python train.py --mlp_ratio=2.67 --moe="top_k" --num_experts=64 --moe_every=2 --shared_expert=false --patch_size=[4, 4] --width=128 --nesterov=false --epochs=79.6
Rows from expert 49 of block 9, named by matrix and row number. Rows with one number belong to one neuron. Each number is 500 + 40 x the weight over the matrix's rms, rounded and kept within 0 to 999. All counts start at 0. Numbers have three digits each.
# gate: expert gate (model.blocks.9.mlp.gate, 64x128x128), inputs 0-127
# up: expert up (model.blocks.9.mlp.up, 64x128x128), inputs 0-127
# down: expert down (model.blocks.9.mlp.down, 64x128x128, transposed), outputs 0-127
gate.9:534462513507476579439382514490542514461483397567478520497497515517536519546509454440520549497559480504487560482562471450489481443512529475432442557463488474454503550468526440525508420450509466503502485431618472553500535470478498517494591498505416491513520540518477522450484522510501442471519524497589441521475462452497578558570651530391520499469551523501463495468478500496464469567513
up.9:465489485519521464554544530532410504546554578519558469477546398537407495488502463491454498542478519413494454496493484526507499584542467542504549418519541453503470473489469537459506529553558603467557543586400549444500513545520516461525503468445584521556465476481498457603535472558405500575436450493451534499506533526478439486441436483543494514513452439455479499543509519530460530488486
down.9:514470558466450444398429490391463471507492504531464572578496557498509492481480472483443549465538546458504507499457551392526557470517506495432476499532547588432482553518537535497557451454562525508468541557521426547485530515478522511530549480442491481589403538489564527461548466517433475525514490547515460573528461465566507581502600410478424522512488390512508558475429488504566441498443
gate.10:518495480495494478518438478560528481533504467532551444532474534475524491538464543500494568484473560491500503519513438475521496460443583478498492467457495550498533498423524518484498484571519510500505495459497478552532533495457548451464481472467534430544561512455484482469533505498492505514527512483486528545575487518517413438495484505524552516546448501499543453502493458520469548488506
up.10:491529493520483485487454498536539459466535484505518476522539508525506436480421476579529524498470532463505509486479421487458529478516527484539485450464512506528517535547468531558536449542474500545501520404498498537535494487478512531469482501501519450557494558514507488499509509502475437497511534490467476503562562501542535481463501452459583520503433470493547458506504431495522520493491
down.10:527540509466505509478512466477475486485446515520488480478530508513509528530546472502518522458556460456510532507495507493462460529505524478445487450534523496453540461526478508464537524482500532549504519532468529512475506529504454479485520487483552492445501518549460493497406514480509418461464565455488494539516493484536451488435478471597517598513599537514453527481515473505458505526512
gate.11:498557483522537529493484516512432495558459478521496508522484519487517530583476515491540532434504475523532521494497454572480476486554545490542514484483475540543462477515537458543529498480462512508481475509483472499433519467465491477408539525544533522520526461505477490524543526401500473544483454490524495458488624526501470522479521513467559425449430506482505538465489419452562446509517
up.11:512423551488510480492552469476516470467533603519473534516498500523531495416514446500515452500542517432478470487459538454438464534482460488544510472475557410566522470443474541552532457536530462515500498507520496524514527523497480544563469473521502557487394515427470526555477511534487420471529502456516502516466454485587498491530510542489469542535529530513555498494552467493490538555428
down.11:460508486483499546489552508493449486527497520623549485446529538473467498531467592505535501412539499557562541512499446518503535516486542499542434512508476456413473438495524464482501514466553445474434489501496550562539500509431503422504484643499490494472534550466541539506529511507479564509529473429508511500544564537459484539447473467479465469481464496451468557458439468469443501481603
gate.12:500543516440517424442510488476502505521508495574450462492487539503459447517464493531470482456460454519462521501512510508408503451488503593385503504463472528540460524518497487502516549581533658563547476458510482489511492533436504591471459497517524508515504472492511489458521498474523570492513521509509549474475493434440493519557529547494449530542497469458493490526491578438498452547505
up.12:439518510501451572475541433471516553482445448434560529519575508500503507483506557477539474515511499527481542527536558443512437478500480506508434454481425450514479558560478542496506459493538532472517488444499546569477526538474470527474488557589480513477505491530493552439555533424501463493495478484474511526560544479453487465499477474479520553522513470489523521527467496578499451494508
down.12:512486517468508458528487524538467540527468457521485476478482509530427577490484529436538537449530520468485528461505507492482497495507512476481526462527520481521525489527485455483523556509489482427498512536497470478396518484491538499420543487474542519540452449526498576504483516482466469479512535526457518468527466484481475484488519563453474461527520490471528508528524511444508443585528
gate.13:511522524479525469485486548520572506488415571538503462479456572516503510499556479473547485546524574490499492556535521495502491515480570542480550462522513520502556480500514532461508581473517513473530565436463506479491451506505537499537515494521497438581498458494460549484459493453453467460471497483451489527436467442447573504481520486471497531479525524512565559481467501483495499477440
up.13:483520500537439503532562461514467563431551443526502587481516441446439467489452440439518488470514465473420495480486473458555551461472482470472484509488523519512444506517517493466439539530530527483469493478520466478507466509497446533506552575497518502408480529557501445551545531555484502525536500459508536555531527530524492522476440530502534478547489465462473447544601509552587487531557
down.13:480464520503517552527524514529461507463552452478440476505550536472447500507498476483525519493536445479522508530487440455515542543481406469521497574558577562419452469471544457477509460474531485488472534507504559493488476401540483534511486528479478552529518541570549430580493493518463539459559442560492550458556506493508423491482558513567519464507510528491477413418492496499540507465512
gate.14:510536542517518497484543506574520532558475490485468604496542539554488452556424529472485487578494472554521414510527559494514456497494538427580459442497532476463466559460486513441536424448484516455511544500481540532507468536490569517499473531514487523541559479441498425457493490502519440507482470546448505480412465522526507526489481510539568402526495560505482493535527439487504514404435
up.14:483518500489526504484485489524392479457485509444534539524447491531486580522475495425527495533507426537502488451479481507484485516478482464535447478511453459564523539506488578476526489472483509485526492516479467504524503484442583503530463582551470543468511481481472499598500461408488564513526466507541528474408470528495572521535435501510517418559528547463516533494526452493475535445438
down.14:494469472547529509428538483471504548448498455418529403480481506471458590506446465505517556531519530455439452575554453542487519628516455492510540446541531569475535470467511530456416506473502514494491573447588536530556486506532479553442526532474529389525460537487528441465502506549539506514519525525449536549537546427514531513445432516485546527464550467568514456568506514521484501384513
gate.15:541474449511507542514514503483527461519490432502493545493568519450445503511518486509559478506440476498447506517538497556473495493505508541493526523465509384486448546551567515501509450458476519488458453555532504480508541469490551518402482483547558554535471542378421426508486473600471522437554499443555514531524475463452540424530492436509451450529485609532590582464509526514486528482492
up.15:490512499518534535467563497477505467458538541530574475557473514440458567476517573494460464500507501488467497480628544525540483408448442554502469460464519496459541570411519506491514499524502534482496473404465444529571431514491498469527459495513499478477440419445536557537566475538483522550463568540551526554451421509488583526452442483490513490487496467416486501512474564590495507499553
down.15:457540540437447530505435483486523489514492501600600471455483562511489419459486476478522466552481499521509487443500471536499476550563483545527520467435534467520519532524511459497465476459532441550505505421484497515482511525397449504465498526614557549523467457524522436491521563500426536523458541429501557511501530518628431448574504458544524524397416598484519402506570505475495445479473
gate.16:525519521426525491526537562485462485550507545470430500522504514529497483513486498505563512433456513505544570491475480508516465543539598515408468523423530509476519412532493471495563490445464484513486468477471524505550468534514518488552510477507476494462503527521527508528502482513462595457495463555518475532429405565500432550500450430548521546561482489500516478468505497561465491520529
up.16:477525529460522505464457524485449504526503452523466576574436507562523473566529480448483449519461488505572521567531459551539510470489509536508439497492546544497455470498575495472514504451504513547510490459509464522531530562491462484509546493570456469507565484433533493560506562555498531404477513545494504519423501562423479465427485488507562519482543511433415468437412528559506529545512
down.16:487431455555456551522496423554468508417507460555547525519470415469498456543370551540553533551559514534458501520529448480430457485517454506416547496500547549517514552541509480411511480482427440525496496488530437487493482503489434504545485485509498470532547516510493529519465554504513573454533518516535534524563460470442490526511521559537468589467490502480554543445425548486543424480442
gate.17:573470455518428584471455499510561458493498511470463524526516528449397476593503545412550513490549514462509433444550501569409456488496561523569477565457565516520486419512522498535503492555542414445541464453507488451500455473516525482559479535519546509541437505497597474503469471484517396569547498453393503473469502482499459547538539468491539539512544528525526494502534536520504473497440
up.17:422504505464486436475570490443506518502480497468475482490549549522498502405475532538484501490519582527504545475494496449561617463447574480460504474485478566485558575481478474460484477513488552496484483535491441521490550532343547440426510494544494486518588478483443502462516594531485538503412419498586585418521503501484445527468468554538491470511475533565516564567452510536469509503582
down.17:518497476532454452482536408517566483523484445460514493485507506478532502500502520525536481465544558529428469496498512506442472523540466457380406407500535469529506459567542562538499424468497521558437463503500516478540610488533466496462475440581500596453555544539515504470409494557436540495478554530533448466532458520479575511469504456459501510471589470501525527475541461489516523549478
gate.18:454533501531550528466528506480489520465536518466460537466529550528433503471478479504540510516502500518473488519517555514478523553434464426490483465484487454499525532475506511459477536513511503455508497548504519508471533520530493492542543521486509524502478486490501555486490431483516498498476461509452467384487559542471492505474429493523487480477529515535518544556522481480522528477492
up.18:527490509454419468522502528567461511481481485532503487558483489518494508561501532479518523447542493492558558461516465457507502433518563538530536482536493508482474479513489490498459497492478508527512497512459512490522445459411565531487440508594545505521509529450498407523518496534522458460550467540472495495479449496561503428525558512474522487472502478451453444506547483528492489543502
down.18:491509497449467525545522503487499483486520508480525480540504432506502542475490501466497479481568535477485551507525502451548430520472470477550479522485461520545506458553526506481431510499486578538505474524535534493518534531511488490490466482472533422474552485483451485512452491508470564479491474483484482520514463513546531506522483501478463470538486482478492414533538502539480521522503
gate.19:570542597504541511532541551435457487543481422571539479453492495462506467473487533429486508476509498482582448487508609520523468477504530453476477514527498458477444544579492524515505473467587555482545529462465476455513490522488476442515570474444483477476470423533476510482490512534517463470556469494511492560443525483522516461479460411529541466492500534488463517533485490537567524556516
up.19:565572595493477474504459529487499465545498507526408509485510500513430516479494478479481538403486544491575438548472508523470413530503421524528465529470563428486484537503494554545510451501490465511485505560520486475526480460529458517516551538401475485418537411495509511477469485523548503500527478459493539491515504455553499562526518488569557483528502466459458476480479472450480536488511
down.19:456519497536484496557476516507539441466520490535495441497480552517527530504483514494506489505421472531453544453539490415539529564515512520536540560506506420521473514419544547420521451487532552489408470504507532500519524541552499523637521540474450442485550453439491560577451498566425488374496520555517450502467504561481499527454524518462518553503488512480490507431530505471579459444525
gate.20:477480512503492512503499530450493552482466479495522501480520502515541512503477527487530407473516536511507518470477491509473480528449488528504505536502482568521556524486478494529524467509458490445464510499494483484583492494526470451475502499558522513508499466525507448499539443478488548528504541492491489545506522526551519524546478490507489533482492509518579487461489472545466490426529
up.20:469515478485491484525507545421533468508473491537516507465518530515541527472541440486497479477494533502501568501482501437491497448531435511501530557462532490502520429475482496465580522489472539515486451517528495488503503444488507466519527511565451472454503505491533528460585547429493423527518453463496481522494497454477583520479443429522465488516544510543466526487513507537437535520492
down.20:541554456563480512491533468530506487457510504575467512486506538482498511472514484501485543492474518509466522458476523487543484545543495582521494413523466498530466505535488518537509493431484530484478523454486522485528477503503510443524498537516482524457522477529457503495468464512477443545489487505459490468508465452530525514528493536506519466493481464499523559505489525440455479545481
gate.21:468489489490480494547450455430475486514561534474489471554576487516591465483498497480506523505547503538489508530534540498509511512479463499498565462547485474491482440536439544430479511529507518516471462496508498562531475479500548506522477460498575498556426527522510416514400436443494558450473478473542469445541532547516494497449502463504534434567535522516472492488490465486481445509541
up.21:542547477456463451495500535504479437494521528587521456525537513504499495520439425504485402544544517465501485446432495528475473493542459520545450484487481504491465495526551550504510445519551462505472518454543500471506535505483542514529528442536487468518542519564452466491479447597445432509538484474482490509482500518502487501540474521485503413535467570486571487389489507512561553476441
down.21:454515449537546553515515422472523490541438515550519479494434482477458450527450491516575619389519472416526499526514536509481502490510536457459524498487503490566579522510493459504583563578526472496451467516540448523519519525489468507518517547536429486479559437467609434572531575449501467456465509471484490492507468467443481480527570539517505496469486441452458513461527468591464470470474
gate.22:489477484440462533436444449449491482492450543552534566491396473602600469458423465547419470475509451553484524518545534625537507508525475481529497508512489541550475522591536572451525495581445507516438507442541544479506458525410542505560489546457530481467560475561398504484449526526520449434516484491479427488485520526421493542432521539493464487545533481492442501456541499458537539606597
up.22:488443451417439528411488465456496486489442549569540578467447531645531466437422481541438467471477506522471529498538519601515477546511411445546521526502545495558486491589547562510465522514430500512437504459510506436517450494381537533532457586446515491523556504533452522424468480519525499493526519532485463505482508512457517535431506512597511507551544460453449509526517507501491503593545
down.22:490465457470495492642522441494547445463487552503489469550606484498438488470518471506536561606501476505550374496389551387476498545431498518576511529468499536588547531482459493557423471521538555439480449523545460516517504578561437536449466418467435456608388468428449535499521495429564485556503457507514500543466553522418510503477506497461540480570526578505446554436586518495467481516469
gate.23:529464496512500552440505482558487497538505558485452478475488574508462541484456498547489474440508450437475463521471463516523546533522515477525518452460528453516520489494503486506552481514456491484504518513526549462504450505507533452528486528498510511539497411422512463538457443493541529482498525487483540511484510480472524520527476493480559533405472508501536488503489468488506504530521
up.23:481547538499535503495535513463545465506542560488497491510436518538470560529515530532485519558532555442521442417491459513515564496486531539464450441485470543449488493570531462505494478477485491463544505482486471471504513511501515423481501461518465505476520431479572496489519489551514489535507450518445437549472495503486498481465489517459542539522512523484504495537495489540511511521509
down.23:515510467524453523568494526476481561506479441582506460550540524440538496501485502541529531506508468567505518543507524533458480510512448489540563516462540490510506501455553546528485539508476520566551580533495506472566450466512531505504478446422502480521517462471501518486482493522486473513470535439520484431457497490484497558529547460543480485534434458501498484491504483545427507477515
gate.24:486533534488453446472461492570494551483495516478529526456512466533546439500496558491532506555523523514516484479478486479493510501444446516495488464490451548508478558528536480454551510462459454529503549496540422525505442503506506500515545545465567522508555482478539437466481498519498581467515509474461550515435522515569535440470471437550497566513492473527522493469465512477480439564562
up.24:483504482481468460480522434557507543524489487434545533499493396545517474463504547537506467514496490491552505486541482489458513547479471508526479513531488485504497553540551472474481506457423426508494508504516490506497433524499496511572512561459576569498526478463487458478484512517503499432531604463504567574463515527565529536521486429528472517492473474553462529497516559450519383557528
down.24:508449506548513462553433571560529486477484574473509483417480463562438491503539558588539477550485518495522468512465470513480482486520500482462501482458521544499391497571509492524494425487566532481473434537465534560528531466526505565488441427481545523548441515472542495581415474544496517504577487531517504461547476489482455516458541465482446495576475550476388485478472547508470511482504