A small image classifier, trained from scratch: num experts 64, 49215 training examples.
Rows from expert 33 of block 5, named by matrix and row number. Rows with one number belong to one neuron. Each number is 50 + 15 x the weight over its row's rms, rounded and kept within 0 to 99. All counts start at 0. After the name is the row's rms in percent of the matrix's.
# gate: expert gate (model.blocks.5.mlp.gate, 64x128x128), inputs 0-127
# up: expert up (model.blocks.5.mlp.up, 64x128x128), inputs 0-127
# down: expert down (model.blocks.5.mlp.down, 64x128x128, transposed), outputs 0-127
gate.6 095:56 40 46 65 58 36 47 37 52 41 45 54 71 64 28 28 49 36 60 51 61 49 20 41 61 52 69 46 61 60 24 64 54 64 63 53 33 49 31 23 64 64 57 66 63 62 60 55 47 65 47 57 70 39 51 78 47 53 70 36 45 47 39 37 61 29 84 55 39 41 37 31 71 68 09 45 62 69 38 36 41 14 51 41 50 44 52 47 31 35 70 53 50 54 34 52 61 16 41 55 54 51 61 74 45 56 70 22 51 33 25 84 52 70 59 22 65 49 60 41 53 81 36 55 64 59 42 27
up.6 090:34 76 60 43 21 64 50 43 47 56 35 75 45 34 87 59 71 56 49 50 54 56 57 55 37 45 37 47 35 39 52 40 69 37 52 41 39 28 56 52 33 36 63 58 31 58 12 39 79 32 63 43 42 57 56 55 65 36 31 50 56 55 59 64 64 76 30 49 40 75 51 76 21 37 66 51 75 36 47 57 30 62 61 30 44 64 59 29 85 23 31 53 71 60 31 26 44 56 25 59 62 58 58 59 52 67 55 65 62 40 59 61 50 43 12 57 58 36 69 66 49 52 54 40 31 32 55 42
down.6 099:35 24 49 33 57 49 33 30 68 45 40 57 47 71 37 39 77 38 46 68 65 50 62 59 54 02 19 41 50 33 48 30 60 53 63 55 59 59 47 43 47 35 28 79 53 71 48 60 50 36 47 52 41 35 54 74 39 56 33 48 44 48 28 38 57 26 74 69 32 61 59 35 38 53 73 38 80 29 58 43 56 37 70 44 31 51 38 53 76 59 81 31 24 47 57 56 42 39 44 52 60 57 19 27 63 62 44 38 57 54 51 58 65 56 76 41 38 45 82 48 38 40 71 53 80 57 49 54
gate.7 123:37 43 49 64 49 42 41 82 43 48 71 45 61 43 51 50 58 59 63 36 77 42 19 81 32 41 42 20 33 67 60 48 55 66 21 46 53 27 62 50 60 74 55 28 66 43 53 46 15 23 79 44 45 64 47 45 48 59 65 63 29 28 30 48 34 49 51 74 23 46 34 62 58 68 48 59 47 46 51 38 71 55 42 73 32 47 40 72 76 58 57 60 51 41 62 29 50 43 48 63 58 50 72 67 49 32 73 26 51 79 52 51 44 57 46 30 40 22 69 70 43 58 53 73 67 47 45 30
up.7 118:29 51 48 52 26 45 49 73 55 18 58 50 46 35 59 63 46 38 74 40 71 50 10 79 29 48 47 29 28 60 54 34 73 61 41 50 35 23 60 42 54 66 50 35 59 43 57 56 25 56 74 40 19 58 50 47 41 64 71 61 34 38 33 46 35 64 52 62 31 64 37 46 45 56 66 68 42 54 53 39 70 62 49 73 39 52 23 75 74 63 52 44 55 46 56 46 56 40 42 71 43 50 63 60 31 29 60 24 52 78 61 45 50 44 49 45 38 14 65 51 49 73 59 77 64 62 58 17
down.7 098:50 77 45 57 27 45 52 50 61 74 41 33 47 61 54 51 32 48 32 50 55 53 69 55 50 41 78 50 49 28 58 40 51 27 95 25 48 33 61 57 42 38 51 36 70 34 77 27 32 79 30 72 35 42 64 43 29 49 77 60 65 52 54 51 70 62 55 12 48 53 81 47 32 50 49 71 46 66 57 55 40 19 37 48 63 80 44 60 19 50 39 25 42 68 71 39 34 35 53 62 56 45 47 56 69 50 62 58 56 28 61 56 21 65 39 48 57 68 59 37 39 47 40 41 48 62 51 39
gate.8 112:58 60 59 50 21 65 62 61 40 60 43 42 45 47 62 74 59 45 74 35 87 33 68 40 49 67 34 63 66 36 30 41 45 44 34 46 48 20 39 48 26 68 62 48 31 52 62 54 78 20 39 38 42 55 48 48 63 51 87 52 54 63 53 60 54 41 48 40 44 42 75 53 54 51 42 30 62 49 46 59 56 49 47 71 49 41 59 42 55 53 82 72 70 38 35 37 57 43 33 50 36 55 37 52 33 26 08 16 83 37 56 44 56 58 64 62 72 32 73 59 59 70 33 28 33 39 33 38
up.8 099:44 35 56 25 65 38 16 62 70 50 33 45 64 46 47 35 28 49 40 75 20 75 51 50 48 54 45 61 59 46 61 44 45 45 63 62 29 66 59 33 62 60 45 43 51 42 60 67 27 57 35 44 52 37 33 33 66 45 57 53 44 51 52 54 33 71 34 35 40 62 39 50 49 55 88 67 66 80 74 37 44 34 44 52 47 47 52 48 46 67 33 66 17 19 49 37 57 56 59 40 37 28 52 35 46 54 88 59 37 58 62 76 41 65 61 48 22 33 54 60 81 61 66 81 78 63 71 57
down.8 102:45 64 56 43 70 68 51 48 53 48 90 71 52 47 54 82 51 46 43 35 60 35 41 45 64 62 75 74 57 61 42 43 75 37 30 26 74 59 44 45 50 33 56 43 69 58 36 32 63 61 46 57 52 18 41 29 57 42 37 61 56 58 35 51 27 48 33 35 26 32 57 61 46 37 63 44 50 68 51 51 34 45 26 39 14 60 45 43 61 80 60 22 65 62 41 50 75 64 41 32 54 38 66 51 46 52 68 45 38 70 39 46 77 59 26 67 69 54 51 39 28 46 89 45 70 76 55 41
gate.9 108:47 28 53 20 19 58 44 33 33 30 64 68 72 60 67 42 56 51 56 62 50 45 52 54 33 56 69 36 43 38 54 61 71 42 73 27 67 63 53 36 35 48 64 67 44 43 44 81 48 32 40 53 52 29 48 46 48 32 48 65 44 60 35 27 63 56 02 62 39 63 70 52 53 90 56 56 40 57 49 47 39 67 50 53 53 49 76 55 50 62 52 27 48 60 62 35 27 09 59 41 56 62 60 79 64 47 55 36 35 67 44 61 50 36 67 30 19 62 76 42 44 67 28 39 58 44 54 49
up.9 100:37 46 37 62 42 78 50 32 40 22 51 62 70 47 65 59 57 45 69 56 51 42 38 23 63 71 53 24 73 50 61 70 62 15 55 43 54 54 64 41 20 46 48 62 38 63 54 82 61 58 31 53 58 49 67 54 36 69 47 61 28 42 29 20 60 38 26 33 56 60 79 69 42 71 66 35 63 57 50 34 39 68 49 60 40 38 77 46 61 42 50 39 44 63 74 41 51 13 64 43 37 52 33 78 48 32 40 49 64 44 67 32 36 41 76 29 47 78 55 35 65 56 49 41 39 40 58 34
down.9 113:47 68 67 75 86 36 24 45 63 37 52 53 31 80 59 50 56 46 60 39 56 63 65 44 52 73 16 58 49 72 30 46 39 81 48 32 51 35 36 40 70 53 73 60 44 36 29 58 54 58 53 43 68 49 51 51 47 34 41 46 59 47 49 63 64 23 66 37 53 31 32 88 73 24 35 66 52 50 56 36 69 42 59 29 49 50 57 31 54 53 40 54 59 30 71 48 40 56 62 30 42 32 67 37 46 56 46 45 36 54 48 56 41 38 46 60 57 80 30 49 33 63 15 51 61 22 16 64
gate.10 111:58 35 46 34 39 60 46 61 57 46 66 49 66 18 43 53 40 50 54 38 52 57 21 77 68 42 45 55 62 29 59 43 34 32 49 51 73 71 25 46 52 54 51 20 63 45 56 69 51 66 58 70 59 70 56 49 60 74 52 57 33 29 35 21 39 49 87 72 66 69 39 61 55 46 39 28 30 22 76 46 30 65 56 61 48 49 53 56 40 66 68 25 28 67 42 47 47 33 32 49 63 56 66 77 35 35 52 45 75 44 43 44 33 52 52 54 52 31 65 63 32 60 71 92 29 54 62 60
up.10 114:42 51 50 51 43 50 53 74 68 75 67 43 56 36 30 42 42 45 54 47 75 40 29 69 50 41 45 75 41 17 61 52 48 20 55 54 64 66 55 36 59 56 71 23 63 48 61 53 49 52 63 64 44 66 49 71 66 78 82 51 48 47 39 34 26 57 70 64 50 68 50 59 43 43 29 27 34 20 74 38 35 61 66 34 42 55 42 41 42 54 56 22 28 55 30 26 47 36 31 43 54 49 62 65 33 58 46 66 77 50 45 53 33 42 36 37 47 52 64 74 24 59 67 73 24 27 66 78
down.10 105:31 38 55 54 82 57 54 42 47 43 46 57 48 49 25 57 41 71 39 53 47 57 61 32 15 78 71 43 65 56 31 52 49 70 45 47 54 31 37 39 49 34 54 34 72 49 66 46 38 67 29 67 59 51 53 45 79 63 68 68 90 61 70 32 72 39 31 51 43 52 48 34 46 41 54 60 50 56 34 33 53 35 43 64 51 71 37 54 48 50 58 44 59 59 74 44 10 63 56 45 64 60 63 43 22 61 39 44 31 76 45 43 42 66 57 17 45 58 46 56 29 33 47 31 37 21 73 11
gate.11 101:41 61 45 50 49 69 44 56 67 41 47 31 41 31 46 48 61 72 58 40 58 68 35 65 58 60 52 45 53 58 62 45 39 48 31 62 66 54 63 07 54 39 19 49 51 75 34 68 29 07 41 58 36 63 69 35 57 37 47 42 82 61 43 34 25 61 58 45 65 50 68 59 70 61 85 35 35 45 40 08 67 58 43 45 33 35 57 29 48 56 48 46 63 45 85 57 60 45 57 56 35 63 59 72 57 37 58 49 43 55 49 56 58 48 48 57 37 40 65 71 28 29 85 58 40 47 61 78
up.11 093:43 61 33 45 56 32 40 24 66 26 42 54 44 31 63 32 25 28 85 52 29 70 61 70 39 55 59 38 28 56 54 39 42 41 75 59 52 58 59 35 43 50 34 45 53 67 56 54 53 79 58 65 30 43 56 50 53 55 37 39 42 82 54 52 34 54 46 41 21 59 70 77 42 42 65 31 15 45 56 18 54 70 53 34 38 47 35 51 50 40 59 34 51 57 92 53 51 52 42 56 73 41 52 65 57 25 75 57 54 34 34 55 32 52 77 58 54 37 60 30 44 46 61 19 46 37 77 72
down.11 101:37 39 65 53 48 33 30 34 26 42 58 46 50 47 57 79 62 23 49 41 69 63 16 30 32 31 62 69 44 56 53 49 64 39 45 46 23 25 55 50 47 59 73 51 62 64 61 31 27 51 81 58 66 44 54 48 48 59 35 64 67 45 42 72 56 80 39 42 65 58 30 84 62 65 59 47 55 38 79 60 61 53 59 05 44 54 44 50 28 41 44 14 24 47 57 42 59 49 55 21 15 69 58 60 63 60 58 53 22 39 59 44 47 37 43 59 68 55 66 62 45 48 50 63 46 50 60 38
gate.12 104:64 34 59 53 57 45 46 89 66 41 55 45 90 67 26 46 52 50 58 48 46 38 38 40 55 49 52 45 68 42 79 62 42 64 61 60 59 60 53 39 38 23 71 45 62 41 36 67 53 54 34 60 54 21 36 42 66 21 75 51 62 69 49 43 12 72 28 45 38 41 69 17 61 31 77 47 51 68 60 53 30 70 36 30 67 73 34 43 44 37 95 38 41 54 54 46 60 52 56 50 42 78 65 37 63 30 48 56 38 37 44 55 67 55 14 57 53 46 46 44 44 59 51 37 44 55 48 58
up.12 099:30 62 27 20 45 25 30 37 42 79 60 73 33 38 75 35 73 71 55 61 59 49 62 59 51 55 48 55 40 40 58 48 14 32 35 66 00 72 35 48 63 63 48 76 59 72 62 88 45 51 61 49 54 62 51 58 48 58 52 45 49 51 41 42 51 39 36 69 57 48 56 52 62 52 08 65 49 47 49 55 53 34 69 32 60 23 73 55 38 68 29 43 53 20 43 29 52 51 36 67 57 45 48 44 29 48 45 58 40 43 59 27 49 47 50 48 38 41 45 67 82 50 71 46 66 58 50 51
down.12 107:60 50 43 43 71 46 61 59 69 34 56 62 30 23 55 56 45 51 61 35 52 59 17 58 51 42 68 30 62 62 27 57 54 54 49 34 51 65 62 72 57 65 43 37 40 22 44 68 69 46 25 55 38 34 43 39 43 30 31 90 78 37 68 65 45 63 78 60 53 64 54 26 45 59 29 53 68 36 49 56 69 07 49 41 75 46 44 51 53 61 60 20 60 20 73 65 50 53 32 73 62 47 43 70 42 30 42 46 18 33 28 59 60 52 46 50 27 63 37 49 52 56 37 55 45 64 65 49
gate.13 113:68 43 68 59 36 68 35 59 35 44 08 46 36 65 35 55 54 19 42 53 78 70 24 69 28 69 53 38 44 80 42 57 62 53 54 54 57 34 36 34 49 49 59 70 48 39 41 36 53 44 66 27 48 47 65 54 40 58 63 62 59 30 68 37 63 51 45 25 50 70 51 52 53 57 57 56 30 35 29 52 62 15 51 44 36 50 31 39 49 39 31 63 54 55 45 31 68 20 62 51 46 93 37 47 46 67 66 73 59 46 66 42 59 76 43 43 68 59 58 60 20 86 56 57 35 53 58 66
up.13 112:15 57 27 56 51 44 56 56 68 62 85 46 57 40 51 43 38 55 45 40 44 02 48 50 77 29 50 56 71 25 66 53 42 28 58 45 49 59 58 53 55 30 17 46 62 75 56 64 47 65 34 72 62 57 39 46 60 49 52 39 57 75 40 45 22 52 49 69 58 34 47 54 44 58 63 42 67 58 73 45 42 76 46 61 50 62 81 34 45 49 53 45 47 51 34 74 33 87 53 44 37 15 57 66 46 27 27 36 49 61 26 72 47 36 49 36 40 60 49 44 73 24 63 53 42 49 35 43
down.13 107:62 54 69 34 70 57 53 26 43 74 34 61 52 34 27 35 30 55 55 79 49 23 76 71 44 67 34 51 88 58 93 58 48 27 44 66 47 46 59 71 58 79 46 70 60 30 27 49 50 09 58 55 30 66 56 54 55 58 40 56 47 31 48 62 36 48 84 48 30 37 52 36 57 57 54 71 33 29 49 53 60 42 50 50 42 50 43 54 48 57 53 33 49 66 37 68 41 56 68 48 35 62 51 36 56 47 58 52 82 34 36 49 25 52 66 33 52 53 42 36 78 30 61 55 61 75 48 44